python train.py --encoder_arch="jasper" --model="encoder-decoder audio transcriber" --dataset="short read English sentences (LibriTTS-R)" --train_examples=26041 --gain_aug_db=10 --time_shift_ms=100 --n_mels=40 --hop_length=160 --input="mfcc" --spec_augment=true --win_length=400 --tokenizer="word" --vocab_size=5132 --encoder_norm="groupnorm" --encoder_activation="leaky_relu" --encoder_weight_standardization=true --encoder_depths=[4, 7, 7] --encoder_kernel_size=7 --encoder_stem="single" --encoder_widths=[96, 112, 144] --fusion="cross_attention" --decoder_width=128 --decoder_layers=8 --decoder_norm="layernorm" --decoder_norm_position="sandwich" --decoder_activation="swiglu" --decoder_mlp_ratio=2.67 --decoder_head_dim=64 --decoder_fused_qkv=true --decoder_bias="none" --decoder_qk_norm=false --decoder_parallel_block=false --decoder_inner_norm=false --decoder_drop_path=0.15 --decoder_positions="learned" --decoder_cross_attention_every=2 --decoder_tie_embeddings=true --init="trunc_normal_002" --residual_init="zero_last" --optimizer="muon" --muon_scale="original" --lr=0.015 --momentum=0.9 --nesterov=true --orthogonalizer="newton_schulz_5" --adamw_lr_other_params=0.00095 --ema_decay=0.995 --steps=6600 --batch_size=128 --epochs=32.4 --lr_schedule="wsd" --decay_fraction=0.4 --final_lr_fraction=0 --warmup_steps=190 --weight_decay=0.07 --adamw_weight_decay_other_params=0.01
Rows from block 4 of the audio encoder of a small encoder-decoder audio transcriber, named by matrix and row number. Rows with one number belong to one channel. Each number is 128 + 32 x the weight over its row's rms, rounded and kept within 0 to 255. All counts start at 0.
After each channel's rows are labels from the 100 clips, of 14976, where the channel reaches its highest value: "responds to" is what is common among them. Only what is clearly more common there than usual is listed. The data: short read English sentences (LibriTTS-R). In brackets: how many of the 100.
# convs0: first width-7 conv, stride 2 (encoder.blocks.4.convs.0.weight, 112x96x7, standardized in use, each kernel summed), inputs 48-95
# convs1: second width-7 conv (encoder.blocks.4.convs.1.weight, 112x112x7, standardized in use, transposed, each kernel summed), outputs 56-111

convs0.10 [ 62 132 137 141  81  97 161 117 206  89 151 118 156 168 118 119 129 146 148 163 118  85 150 141 113  97  30  64 125  77 145  94 164 119 137 103 166 134 142 137 143 125 101 161 156 128 147 183]
convs1.10 [104 135 160 122 145 100 168 125 118 156 169 139 123 184 161 132 145 153 149 147 158 141 166 125 151 140 147 190 134 121 134 142 173 168 151 123 140 109 160 118 149  85 117 155 160 136  69 228 106 171 185  72 126 159 127 124]
responds to: the word "was" (30)

convs0.39 [123 106 161 168 160 144 133 147 109 123 195  76 110  89 134 169 206 163 165 125 125 115  96 113  53 143 132 128  81 149 125 165 171  87 167 103 135  84 125 119 153 132 178 138 126 148 107 158]
convs1.39 [175 124  92 108 136 252  40 166 172 117 115 167 165 131 168 153 159 110 116 134 149 116  95 187 127 166 132  84 148 136 156 101 107  44 108 156 119  85 117 105 150 117 176 112 139 101 100 119  91 156 103  99 182 160 154 176]
responds to: voice: male (78)

convs0.100 [160  99 179 134 137 144 125 139 166  98 137  66 119 134 142 102  86 116 168  90 112 141 112 158 130 105 146 124 148 153  94 111 142 143 135 161 102  95 126 139 123 145 154 129 125  94 180 112]
convs1.100 [131 123 165 107 154 162 156 134 161 137  82 123 114  78 139  92 149 149 155 114 118 149 164  94 150 138 156 127 105 159 149  57 148  86 150 130 159 156  99 129 162 115 152  86 126 125 146  89 122 114 117 158  98 144 112 175]
responds to: the word "you" (38)

convs0.21 [127 160 174 101  85 166 179 134 139 104 116 172  85 117 153  99  86 159  91 154 175 112 118 103 156 137 179 128 149 176 118  98 168 133 156 110 116 158 122 196 111 107  85 136 161 113 168   5]
convs1.21 [147 130 165 127 155 114 129  68  92 153 119 107 109 178 135 139 197 154 146 127 104 197 129 110 135 151  38 153 137 182 127 135 103 118 109 153 155 198 140 141 108 117  45 124 132  94 105  95 158 155 151  98 142 136 144  89]
responds to: the word "what" (28)

convs0.25 [130  46 132 103  86 119 123 177 134 170 100 119 155 140 100 153 117 164 111 171 163 167 143 148 151 134 103 148  88 155  38 163 147 136 176 155 139  86 194 100 158 111 104 145 108 126 174  71]
convs1.25 [110  64 187 146 102 152  87 164 135  51 139 138 110 128  93 147 127 160  97  92 126 148 171  90 134  95 165 146  83 133 126  83 160 161 124 154 136 126 125 121 129 177 104 126 178  80 160 139 163 167 156 145  83 125 197 170]
responds to: voice: male (85)

convs0.61 [171 150 135 166 155  75 116 129 134 119 141  98  83  99 145 171 101 152 146 125 129 133  96 129 162  94 196 166  62 212  88 118 156 150 107  93 160  41 103 143 162 170 129 136 148 136 112 150]
convs1.61 [145 109 207  56 152 146 131 149 119 103 150 135 153 120 147 112 109 118 143 149  59  79  64 149 152 138 159  93 100  88  82 160 135 113 129 178 128 155  79 160 184 124 147  85 108 118 114  94 130 109 104 142  88 164 216 103]
responds to: the word "i" (48)

convs0.22 [171  81 115 104 105 129 156 100 111 180 140 103 178 153 130 123 124  85 189 155 139 143  80  79 133  93 158 111 181 124 203 138 166 134 116 119 116 169 125  92  97 151  94 135  79 166 127  92]
convs1.22 [ 82  75 144  80 137 133 114  81 116  77 139 143 122  65  93 119 139 174 114  99 229 116  93  99 111 112 178 200 161 124 158 102 140 158 130  66 133 110  97 163 124 112  66 126 115  90 109 202 105 150 113 137 152 191 104 116]
responds to: voice: female (96)

convs0.111 [ 98 113 147 154  90 113 158  99 126 120  53 168 152 153  89 108 116 161  86 186 103 135 140 146 130 146  54 115  75  77 103 156 146 170 119 163 154 108 165 162 133 134 146  78 197  28 149 120]
convs1.111 [144 166 151 191 158 117 145 155 150 115 112  75 109 159 169 124 154 112 137  61  97 142 163 122 135  79 100  93  97 119 156 105 148 154 124 165 113 128 154 110 125  92 103 163 179 181 118 135 142 167 147  64 122 113 118 115]
responds to: the word "do" (31)

convs0.65 [137 126 117 171 100  68 140  91 147 144 134 147 120 121  47 191 113 152 111 125 156 157  27  72 127 129 189  76 108 141 158  90 140 154 123  88 181 152 150  97 131 125  92 147 106 151  77 114]
convs1.65 [ 51 118 204 119 168  87 159 117  97  83 135 111 107 128 143 109  98  84 167 136 144  70 124 150 190 117 124  58 131  75 101 141 119 112  81 119 126 113 134  97 152  89 123 147 126  81 120  90 157 116 111 112 108 142 132 100]
responds to: the word "it" (42)

convs0.87 [122 126 135 163  80 180 134 140 141 106 163 129  87 126 169 115  82 106 185 121 144 105  37 118 137 145 116  85  64 158 116 142 166 159 151  91 112 140 115 130 120 122 101 155 127 167 127 139]
convs1.87 [118 104 145  99 145 114 103 191 123  88  70 120 102 118  62 131 110 138 136 131 102 141  79 123 132 171 138 143  94 151 131 134 138 160 189 152 126 180 132  50 123 153 144  90 141 120 207 197 122 117 193 151 133 126 133 159]
responds to: the word "was" (39)

convs0.32 [168  95 120 220 148 120 151 115 130  72 107 106 103 127 170 143 113  99 148 159  94  82  97 164 187 124  60 183 116 133  99 108 164 179 141 146 155 151 116 113 109  95 114 130 131 127 136 159]
convs1.32 [142 147 142 158  88 193 143 117 158 173 133 147 119 100 110 152 172 137 155  91 153 110 137 110 121 108 167 103  83 119 201 141 133 165 121 120  96 103 119 164 173 177 137  85 153 182  93 148  77  84 126 192  89 132 131 134]
responds to: the word "not" (34)

convs0.63 [ 79 113 135 120 190 183 179 149 139 125 115 138 120 158 145 177 127 211 193 164 153 114  79 163 175  91 101 161  92 122 161 123 179  65 119  78 110 133 118 169 202 125 104 110 126 112 143 130]
convs1.63 [153 125 186  83 133 112 138 150 147 130 113 125 115 136 179 152 119 119 137 143  97  99 126  98 124 148 100 160 116 140 133 106 145 125 125 171 134 115 136 138 139  96  86 103 122  61  90 100 156 113 151 160 158 133  55 115]
responds to: the word "i" (49)

convs0.105 [161 114 146 137  83 138  79 143 124 119 160 165  90 159 143  39 129 119 145 145 151 159  73 166  88 145 123  94 134 150 139 147 138 160 152 154  97  30 155 127  85 101 121 141 159 128 111 121]
convs1.105 [167 163  41 173 107 143 112 165  83 172  78 127 131 127 153 177  61 110 121 122 132 124 137  96 134 146 116 137  92 100 132 171 133 105 146  79 136 161 129 109 137 136 163  89 136 121 141 126 100 117  92 218  95 115 180 182]
responds to: the word "do" (29)

convs0.82 [159 169 156 193 118 179 117 152 127 137 102 143 130 161 103 131 182  93 146 120 168 149  94 117 111 147 159 117 146 135 156 133 129  82 120 128 150 141  99 117  93 118 109 174 107 110 178 108]
convs1.82 [ 76 119  87 110 141  37 118 114 131  94 182 105 130 115  72 124 137 153 107 164 153 158  95 206 105  98 143 142 126 112 137 115 125 173 125 116 199 138  92 120 175 136 101 223 126 123  83 148 100 105 112 162 121 184 163  99]
responds to: voice: female (88)

convs0.4 [160 148 136 139 159 111 181 174 139 117 133 129 138 158 123 166 128 104 136 105  99  77 115 186  75 118  57 108 116 122 130 171 165  98 112  94 117 124 149 164 103 135 126 161 198 102 131 119]
convs1.4 [113 100 164 108 162 180  97 111 120 104 170 118 156 157 144 164 140 135 151  64 176 146 111 141 166 120 172 120  89 134 116  94 134 169 112 128 144 128 102  85 156  81  67 124  93 184  69 191 108 168 168 125 149 164  97 152]
responds to: the word "it" (31)

convs0.31 [166 123 181  92 149 149 163 131 101  64 163 119 128 115 103 129  86  92 103 111 109 158 112 106 175 172 107 115 138 164  92  98 117 166 142 130 156 132  90 105 164 117 128 179 172 120 146 166]
convs1.31 [166 119 140 172 119 108 159 117 149 125 130 104 131 128 168 117 136  98 119 125 125 125  87 163 126 147 119  39 156 139 176 138 129 134  43 148  93 102 123 137 161 156 126 126 150 196 180 161 136 191  47  98 153 128 150 155]
responds to: voice: male (78)

convs0.74 [120 136 154 179  93 144 126 141 101 124 155  86 114  90 123 142  39  84  67 185 101 124  76 105 166 136 132 166 137 122 118 118 183 101 168 131 166  85 104 139 157 181 133 171 167 111 176 133]
convs1.74 [163 161 171 120  97  82  84 123  96 110  92 134 119 130 139  47 119 162  57 178  54  93 160 106 134 108 130 174 131 100  78 106 128  89  94 111 113 163  98 142 128  58 118  91 118 130 118  74 133 114  93 127  78 125 132 110]
responds to: the word "it" (32)

convs0.38 [157  83 171 114 107 122 139  70 127  94 108 108  86 135 139 129 141 130 103  96 198 148 164 123 154 131  93 125 176 107 126 128 195 128 144 133 115 145 155 121 133  83 132  84 170 196 142 121]
convs1.38 [229 111 109  97  65 160  80 128 171 109 107 188 117 130 149 111 121 159 138  84 154 116 104 126 102 137 164  93 163 132 150 157 103 182 142 111 148 103  80 100 151 154 109 143 134 151 128 188 111 207 115 134 149 105 148 142]
responds to: the word "you" (46)

convs0.55 [146 150 144 175  91 116 176  88  93  65 110 136 116 105 142 106 146 125  94 143 113 139  96 129 135 178  89  37 108  74 145 141 132 137 124 171 163 196 164 130 134 105 141 162 102 121 157  22]
convs1.55 [154  87 143 133 118 151 133 122 106 125 172  79 150 113 150 114 104 146 145 131 180 118 101 137 150 114 150 121 113 104 101 156 115 144  64 165 117 113  60  43 138 143 163 170 120 134 203 148 167 141 157 160 169 132 125 122]
responds to: the word "he" (39)

convs0.29 [192 121  82 160 147 151 190 170  84 116 130 102  65 173 110  93  98  67  92 113 129 120  99 138 106 146 106  79 128  84 143 172 171 148 107 170 135 119 147 120  98 125 187 194 114 123 129  88]
convs1.29 [172 105 133 155 140 207 109  98 168 141 132 103 150  87 133 127 104  92  99  67 164 145 151 150 114 133 125  93 120 139 130 138 113 149  98  80  66 162 124  94 102 109 165 128 130 148 164 114 129 142 162 181 130 152 139 145]
responds to: the word "you" (40)

convs0.76 [101 125 116  79 139 156 123 132 105  69 122 134 149  87 124 177 138  99 141 166 159 135 118 151 100  98 127 130 160 143 146 137 155 131 154 134 108 127  82 126 201 115 112 126 131 122 108 149]
convs1.76 [149 105 114  56 159 107  68 132 148 147  89 137 115  99 186 140 160 158 149 175  77  96  81 176  91 111 155 133  93 104 126  55 173 160 151 137 198 113 105 132 166 142 139 125 167  70 102  42 114 148 105 145 168 137 103  98]
responds to: the word "you" (39)

convs0.51 [ 93  41 107 181 122 117  93 112 134 159  71 150 125 166 129 100 138 119 127 114 130 109  94 147 121 140  62 151 162 127 113 162 102 168 125 184  85  75 167 174 113 126 165  56 118 123 174 134]
convs1.51 [169 140 126 125  79 107  71 127  97 175 156  77 164 101 159 162 188 124 122 122 101 135 125 149 172 124 166 109  81 121 179 125 134 132  70  60 130 122  98 150 124 110 162 151 124 152  86  53 100 206 188 128 134 152 115 146]
responds to: the word "was" (36)

convs0.99 [172  93 102 123 124 161 113 170 124 156 137 124 148 122 131 150  57 156 145 175 181 106  81  73 121 120  78 111 126 114  91 152 194 106 124 161 123  87 120 103 132 128  70 204 153 147  90 182]
convs1.99 [119  94 132 154 119   0  63 128 141 136 112 146 129 102  78 190  58 116 109  91 153  89  90 112 134 170 155  97 143 142 163 128 173  76 219 124 176 130 114 106 166 111 107 112 142  97 174 119 139 143 115 102 119 106 117 130]
responds to: the word "was" (36)

convs0.56 [111 152 191 177 125 102 196 146 148  43 142 141 114 104 226 125 132 125  94  91 129 164  65 143 112 148  97 105  79 145 146 144 176 158 109 147 127 131  84 151 147 143 133 116 118 146  99 102]
convs1.56 [134 124 115 128 167  78 106 135 122 144 160 106 155 124 140  87 123 104 117 106  77 132  38 168 129 157 159 110 134 146 107 120 102 112  83  73 123 120 157  52  95 117 100 108 119 121 157 178 140 171 115 135 151  97 141 138]
responds to: voice: male (97); the word "i" (45)

convs0.110 [142 183 135 177 165 149 111 123 118 161 119 118 120 119 150 150  35 148 117 176 131  84  61 158 177 124  96  99 182 116 120 132 148 149 154 162 135  91 125  42 111 140 118 141 141 136  90 115]
convs1.110 [ 98 112 166  92 139 174 118  94 109  59 115 158  56 130 135 135 117 152 139 126  91 103 143 116 104 129 129 168 134 125 121 111  88 122 152 118 105 158 105 176 149 125 164  75 161 153  86 115 133 101 114 100 133  77  93 136]
responds to: voice: male (78)