Weights of a small encoder-decoder audio transcriber.
Model: 6.31M parameters, encoder arch jasper, encoder widths [96, 112, 144], decoder width 128, decoder layers 8, decoder norm layernorm, decoder activation swiglu.
Training: 6600 steps, batches of 128.
Data: trained on short read English sentences (LibriTTS-R), 26041 training examples, 32.4 epochs.
Rows from block 4 of the text decoder of a small encoder-decoder audio transcriber, named by matrix and row number. Rows with one number belong to one neuron. Each number is 500 + 50 x the weight over its row's rms, rounded and kept within 0 to 999. All counts start at 0. Numbers have three digits each.
After each neuron's rows are labels from the 100 texts, of 14976, where the neuron reaches its largest size: "tokens" is the input token at the peak. Only what is clearly more common there than usual is listed. The data: short read English sentences (LibriTTS-R). In brackets: how many of the 100, against the usual share in percent.
# gate: MLP gate (decoder.blocks.4.mlp.gate.weight, 336x128), inputs 86-127
# fc1: MLP up (decoder.blocks.4.mlp.fc1.weight, 336x128), inputs 86-127
# fc2: MLP down (decoder.blocks.4.mlp.fc2.weight, 128x336, transposed), outputs 86-127

gate.174:457516471626491510498539458471516470509501621497531525585567537432546497476523445452497495466523500420508528602508486530487533
fc1.174:439561435578370506435543533417605569568530548537575481514498607490484534604460541429491538474553441435496542476588458480499548
fc2.174:468544504438595535565474506466529483495501442489558522562463498487377522611502470582498508557497488502529494603496494526572399
tokens: "a" (16 vs 1.4); "'" (14 vs 0.9)

gate.124:501443626556441537456536526456490424565455480587459431473488554532529461506548507511558467493554462485432518516554610463485457
fc1.124:519537436451461526514505570434484529495501499497490386523484532472457503597411569549481500463555446478533452438502522464547478
fc2.124:510582482510496463546551498538500577535554552539494549610447553501508515475432432471504476478506504504503469451524440484490440
tokens: "i" (35 vs 2.3); "the" (30 vs 3.3)

gate.55:527483468470518415483503555450515446441507514495477509420440506623486518551501471423518562464400471449598461423405468422456493
fc1.55:487526565480531537513529545443477522476537422462573459484496424481492464411499455564502361462421437513573475570517559498534521
fc2.55:444496500552495538538474558472473560534382491520485498518502501506446506569492561536549524472451499576616533432688510403502505
tokens: "to" (17 vs 1.8)

gate.109:490480492594447452553465602579501508519472513505534506455434472506440603516474513398438542502492484440453550433478528527475603
fc1.109:485461579546585504465523438401516561547478489487464525495533477538515559425451531521510479535464482544606432492483533441436477
fc2.109:584564530408461472425517601459490472488411492383473556509520508583554442590476464453441507506419463466505507475505510461400474
tokens: "once" (7 vs 0.1)

gate.191:539499437520498449523422433455552570535572509542480496449467503460508491513480576398619522565476589481560505541543484521448596
fc1.191:516459471533405478568472527451538515503532513524523528486469547550548462481597641457526513535515573511475445425503490521497485
fc2.191:519461532514529487476412471550518546475614489526500458442487494453487446435513470544558515514423543605579539442511552454504532
tokens: "her" (34 vs 0.5); "more" (7 vs 0.1); "your" (7 vs 0.3)

gate.13:523479405527492480519417407521564490413492469448479472586527465499563513485503541481412445449485499412546509423553599488350455
fc1.13:568510496510500522559481401549480477454534439455519422547552454592505480516594521525469472483468564497580571387530425541513546
fc2.13:520514506464520579605501485477528457515537508476508531585394542507471568400496480481466450410484548495509432626517359568483584
tokens: "the" (25 vs 3.3); "my" (17 vs 0.5); "his" (8 vs 0.5)

gate.20:438456552499635483478533568485571508474561436467522463571500487552456388416407480504429528416474482534512526462431555509551418
fc1.20:553557441486368531563443404503396474496472583557468505432540511462510589622602504508559456533557509467470449544610496475460532
fc2.20:438479504507493492526420524490434490539549479482500501503595508586514511506532461485570500396472436523468498568438554502541502
tokens: "an" (14 vs 0.2); "that" (7 vs 0.8)

gate.129:530511493404574511480564543476453534569496501485537607449531528442487562428529500449477523486524555466483511442449489471540510
fc1.129:474494433449403553475498556439484539509539512421442505456491481603546523552596402440519539529572538484432567476462498561514393
fc2.129:439549441471531571567525397442478462527497517514569528543534593510501504533531475568518573584475582539557438521494431432605523
tokens: "i" (8 vs 2.3)

gate.58:526503413545515469521538454389593467512453538508471480447516504498565502460439495482507574518530402441453482500506551556528497
fc1.58:572543538539477485571514440474584452473503559551454516508627482484494516547488493540526457476484472410499489518506556466547573
fc2.58:536489378563599544538518484486514551508463548566454568473436464535506547531476478526517558519512475477600436522540405524540523
tokens: "i" (66 vs 2.3); "don't" (7 vs 0.3)

gate.36:534528473556522532517578527440569514465446481462532465465485397501522559566514520528530575472471418499448535388460568443507506
fc1.36:486556449602466455491543601451578512511534464450492454540457478574438501639555449484515498566524443515469518479524483621515539
fc2.36:505566525517538458509404524477541517525577566583489484439517447479538476554477513468415402476472354505529513572445559486511535
tokens: "an" (31 vs 0.2); "the" (10 vs 3.3); "is" (9 vs 1); "was" (7 vs 1.2)

gate.102:571417388555493526493419585528473532384487433453625514592531444606508522487422542552516455490442483565574500519430467523525445
fc1.102:475544533417526471446557462448537455493477518506414486421475461480478487498449380501415512496498501403439572482567508444569539
fc2.102:440474560570483523552509510441538572497507492509487549387490491496460336422583521441470535457547540472488511540472515462539390
tokens: "asked" (25 vs 0.2); "eyes" (10 vs 0.1)

gate.201:519471476520476489433542473449512540467449390540528442496520491477491525473487595442559425540547457454516534434561462441537519
fc1.201:424521527562537438535441491503529436473514497481539585491519402397541500546510459572440434448451431575423479502558591439546496
fc2.201:566436427480494495529457500549505482518472520554534507510490511581505485505578530453466484450519547478377464548537484444543592
tokens: "a" (10 vs 1.4); "the" (10 vs 3.3)

gate.2:473543514520592478515578484509455513507472422545482602508537518464508471532513510560528493510472522459507397464467426468559537
fc1.2:468502548522530458440380466511477586495470433510519531513543591558350526542450571477445564483492539516497423459516507395513523
fc2.2:555591485431455574445567523519523587412516448520447552515518426476469427543588469481516515532468533530524514433465474386470471
tokens: "a" (26 vs 1.4)

gate.195:530476369543522426481434481482485515535529394494540519511423539553488535509533447465474506471443505410577430540428473390392563
fc1.195:484420449528485534434501501497495410426553616568465379479527590503481497551464491466394578432520470511499449565504487390479540
fc2.195:472548523426532502421539483534502448561468509452493540431487586598448494480513504630470509509450505450497546448480422355479548
tokens: "do" (22 vs 0.5); "that" (8 vs 0.8); "will" (7 vs 0.4)

gate.48:444488501471490521579476590466553508506523521465504468498516419501500518463530431501534503535515591654490467549498448488503549
fc1.48:528413536522546457527597433577483536502498481544425529554447584479496473528476537518525503456480466409558533476489525469456477
fc2.48:530460424497455437479494501485393479569422467496473548421434527473547510488602553418523451545498384549492529413482502529408529
tokens: "i" (10 vs 2.3)

gate.286:475498451547523518540527541459498534502553488472384470536557440555492510526472432505466475481495498609517410474487458510432508
fc1.286:421506523477517436608482435484409485502513547429509465452538553415522583490499494565555545417549474488482537491545519503524501
fc2.286:493570450565552603501516425439540439451550452464510518491510497494469407507605478513512459508560436540488440553532519498480512
tokens: "i" (19 vs 2.3); "was" (16 vs 1.2); "the" (8 vs 3.3)

gate.84:512491598497486531539562486544517499498405504467544522517484578536494493483518462544494503465485436471454566491468494488467538
fc1.84:474485522562516584541496481480540439525512498437488536481451558537499566546540466633503499445442515533488516357530554501389540
fc2.84:477534451487497426527467473561507364574517415521549533474532425510565428534461492604382412462532572460455542596422514504549501
tokens: "the" (15 vs 3.3); "a" (7 vs 1.4)

gate.247:415545482362488529481463464508540465471489496516533589441447495518522543438458535431540455420434449580533544481540526528592529
fc1.247:507473528587512473476514417539528490487533508494500377655508409451537420527529442518511634494514561522442465459414393498395545
fc2.247:553568464392600519510549481608543568513446441483455499446545414544487540527608475473479476480466487479495532450423483464436502
tokens: "get" (16 vs 0.1); "be" (13 vs 0.5); "the" (7 vs 3.3)

gate.315:433621517434492462532481406475537510486448547468510542468558514487526473468442517553588382506546514496491510404413489573459546
fc1.315:446555540458478570486536493430616526520507543501525532557531507481538510530518583511494438512442461526543489490428546468437474
fc2.315:609491519516484549470512404413442552549518496515542483514511458497544488492543560594502451515508479422564392493473464485480500
tokens: "i" (9 vs 2.3)

gate.178:571510613457495487517482468474575428422459519553458548493463507427458471626549552517464539525429531519461496527429484558468516
fc1.178:398532492477525526476565520529462554451372517387541457569551551533377579495492556588445471510569528561448436493447493535460470
fc2.178:455428439446620565544495504535454553484582574527575509536480505447469447534553505484485452567477541452526564489537505433518456
tokens: "a" (10 vs 1.4)

gate.71:575483510422482537411547495514460542535385542529500576534494461462448451455470464467472451478471419575523491533464464477562488
fc1.71:517542567515492439485500437504595635543470510458419475569449502394489467422489417405493492523482407570436576518513523496495539
fc2.71:596465429494472546552556502527559515483494480487480465525475585445512534514446492594404468462547487538471498458461389480512481
tokens: "if" (17 vs 0.2); "wish" (13 vs 0.1); "and" (11 vs 1.2); "suppose" (8 vs 0)

gate.161:433430482442451534499574489534538439516424423475424554413530474485473483469514457459577564467454538547463411511409464486431550
fc1.161:419523486538542520507473502498531494460523450497459477542489531481505485531524595529486492384523444521592421461403470445514542
fc2.161:498528526431469463525596315477497446572519481491550451547488534539468445472449527433497456495516528436470555536613427463524520
tokens: "the" (37 vs 3.3)

gate.133:515444420630558508474530425534611523528504503590489583514431492490429498493523470596569519502505427433521523438475391534516429
fc1.133:513542546576435579482486537512423421496539499509498547470547479439531434495461453510484543524523522575532561519475589451542509
fc2.133:506519533601516532537490477480457518487572580553517408531507591459486574469498509505492440517594466484526488434454527579586442
tokens: "i" (16 vs 2.3); "be" (12 vs 0.5)

gate.142:434588512532518504446452516529571513442431492477497498545492472442622559437549440468439419501441515448461523537433529628495482
fc1.142:494506507416471543539529431524524591517481429439431427439551527521456594469530495438517550601400499513430585495449397519448511
fc2.142:532502557474534427550515480521493490471617478453542453388536483524440514510484661569480462539570501464463470442455527496502512
tokens: "if" (11 vs 0.2); "what" (9 vs 0.6); "that" (8 vs 0.8)

gate.293:531479619587512487547484472450574435473476483458498505573524518473490491428513521465533446518578597400409550498521532515455524
fc1.293:500375393357491576487488486531482551494395419478536537557478469522502512486545548579534588539500551534436533523481580502483545
fc2.293:546460483523496440431419467535614501417534528513450457393552540496503545439533476515570545528514514458555496597447575568555512
tokens: "do" (14 vs 0.5); "can" (10 vs 0.2); "am" (9 vs 0.2)

gate.255:529477489534471444447438481530559536544523504500585464464595439508540396550456610503503482420576478515496486419416421511505455
fc1.255:538522443443544407564475497482521427543522514593379466478468537424517530411496517467543499511597451519456666637484496459513492
fc2.255:547509519497418473464489482488533443542516409462578551373486551496452499592486547425497495461496464464490485607491512495493605
tokens: "to" (7 vs 1.8)

gate.221:496489456546544500535633361554473478473492545576519419546456450582563498442583485456550534508514566518457510560530493493583472
fc1.221:486567455551465493401493373458460535535427495470439471514543454492566547526490506468487610453400514565493450438503441502466531
fc2.221:577471498463477583584537385560450527558510458534490451552519457595515497513484490414589537455463491508478463462510573512536500
tokens: "do" (8 vs 0.5)

gate.219:537515445568561428454506407450457455592520537496431530415503446466491500505509519459598541565453464515488399493460515526508502
fc1.219:391580429509534455562513447511527483554540545543529502513516571426453497556557534520470471552498508450421521520475453474466565
fc2.219:522561574522503471486517539440541560506556556425403488526495462418563526471507554510485540583489470587517476493399497585576484
tokens: "you" (45 vs 1.9); "i" (34 vs 2.3); "we" (16 vs 0.4)

gate.213:467516414441441461404439601409588590410516550516566390518504517571488497340534481449559497490515534534489494556508486502523521
fc1.213:479581558531548570468564479555431439561418508479458589506555517492537498549543498439451514396519542563401516504513491427463567
fc2.213:464461535321416523585498483440554481516475539540450469421529508590421449459538560520507492481527490452537531522473481517485525
tokens: "her" (14 vs 0.5); "him" (12 vs 0.5); "the" (12 vs 3.3)

gate.252:530456476409499550549565456505547475561496486528486556587540415467535529472450472606534519426520442404493464456536493423574580
fc1.252:535463500473629543488523519452522522446493529471478441420451564486494522455515472584454600503508473535468426459415458538476532
fc2.252:536569485496600543454526463440405519469478490493474440492536591482501475407398544430532494510442454506445421519468504596515592
tokens: "you" (7 vs 1.9)

gate.44:491440511465516448528507460507488449460564537449423450534429546514539481479514456510502544504490560462550477503406439467497516
fc1.44:456494545526574419456481447502476496487554435525408501458594419506485519465486535417558536491603521514505440500522471554582470
fc2.44:591567485570439438560587427468412550425471528461463503523493560481428415490421597517506479535523544501414508536435460544579536
tokens: "the" (43 vs 3.3); "an" (14 vs 0.2); "what" (7 vs 0.6); "a" (7 vs 1.4)

gate.206:514463507618489531543539531496442465447541574484590426483542456565465467497521576442535537413508648372516450563386519465493494
fc1.206:459522459553486460522576506458510536533485530661510503510467512573489436422573605486574523522520484454445492496553470504451494
fc2.206:503465388540468547523453545513502416531427458389539496506538488484541492519510523494554488487494546577495563517468493441450537
tokens: "her" (32 vs 0.5); "his" (21 vs 0.5); "my" (14 vs 0.5)

gate.289:450532454482394572504539480440449487553463448454497477500516439517440582482570566512479527584409495556567486545489522425574535
fc1.289:542469430483550519445458514500386376505434501530425485523556467582534491557480395582495503537564520554490500498524636468485471
fc2.289:480515545559535552483538557466529562472503558569543551558510512511554504494521446527533536503561506499544408502371509536409542
tokens: "the" (18 vs 3.3); "my" (15 vs 0.5)

gate.60:455465473533462515419500525437489465549521489580524481603607532575450498468527552438420533522542588524507485426560569409545570
fc1.60:570446595527481494542486562447464427486524488443474542435528525509527569518569489553524523515421480450517507488500521443510490
fc2.60:571503459524450480434475516450503543485549522556537544505534493453552496474488465531497505580530528354508456530455522439422443
tokens: "who" (10 vs 0.1); "when" (9 vs 0.1); "what" (8 vs 0.6); "think" (7 vs 0.2)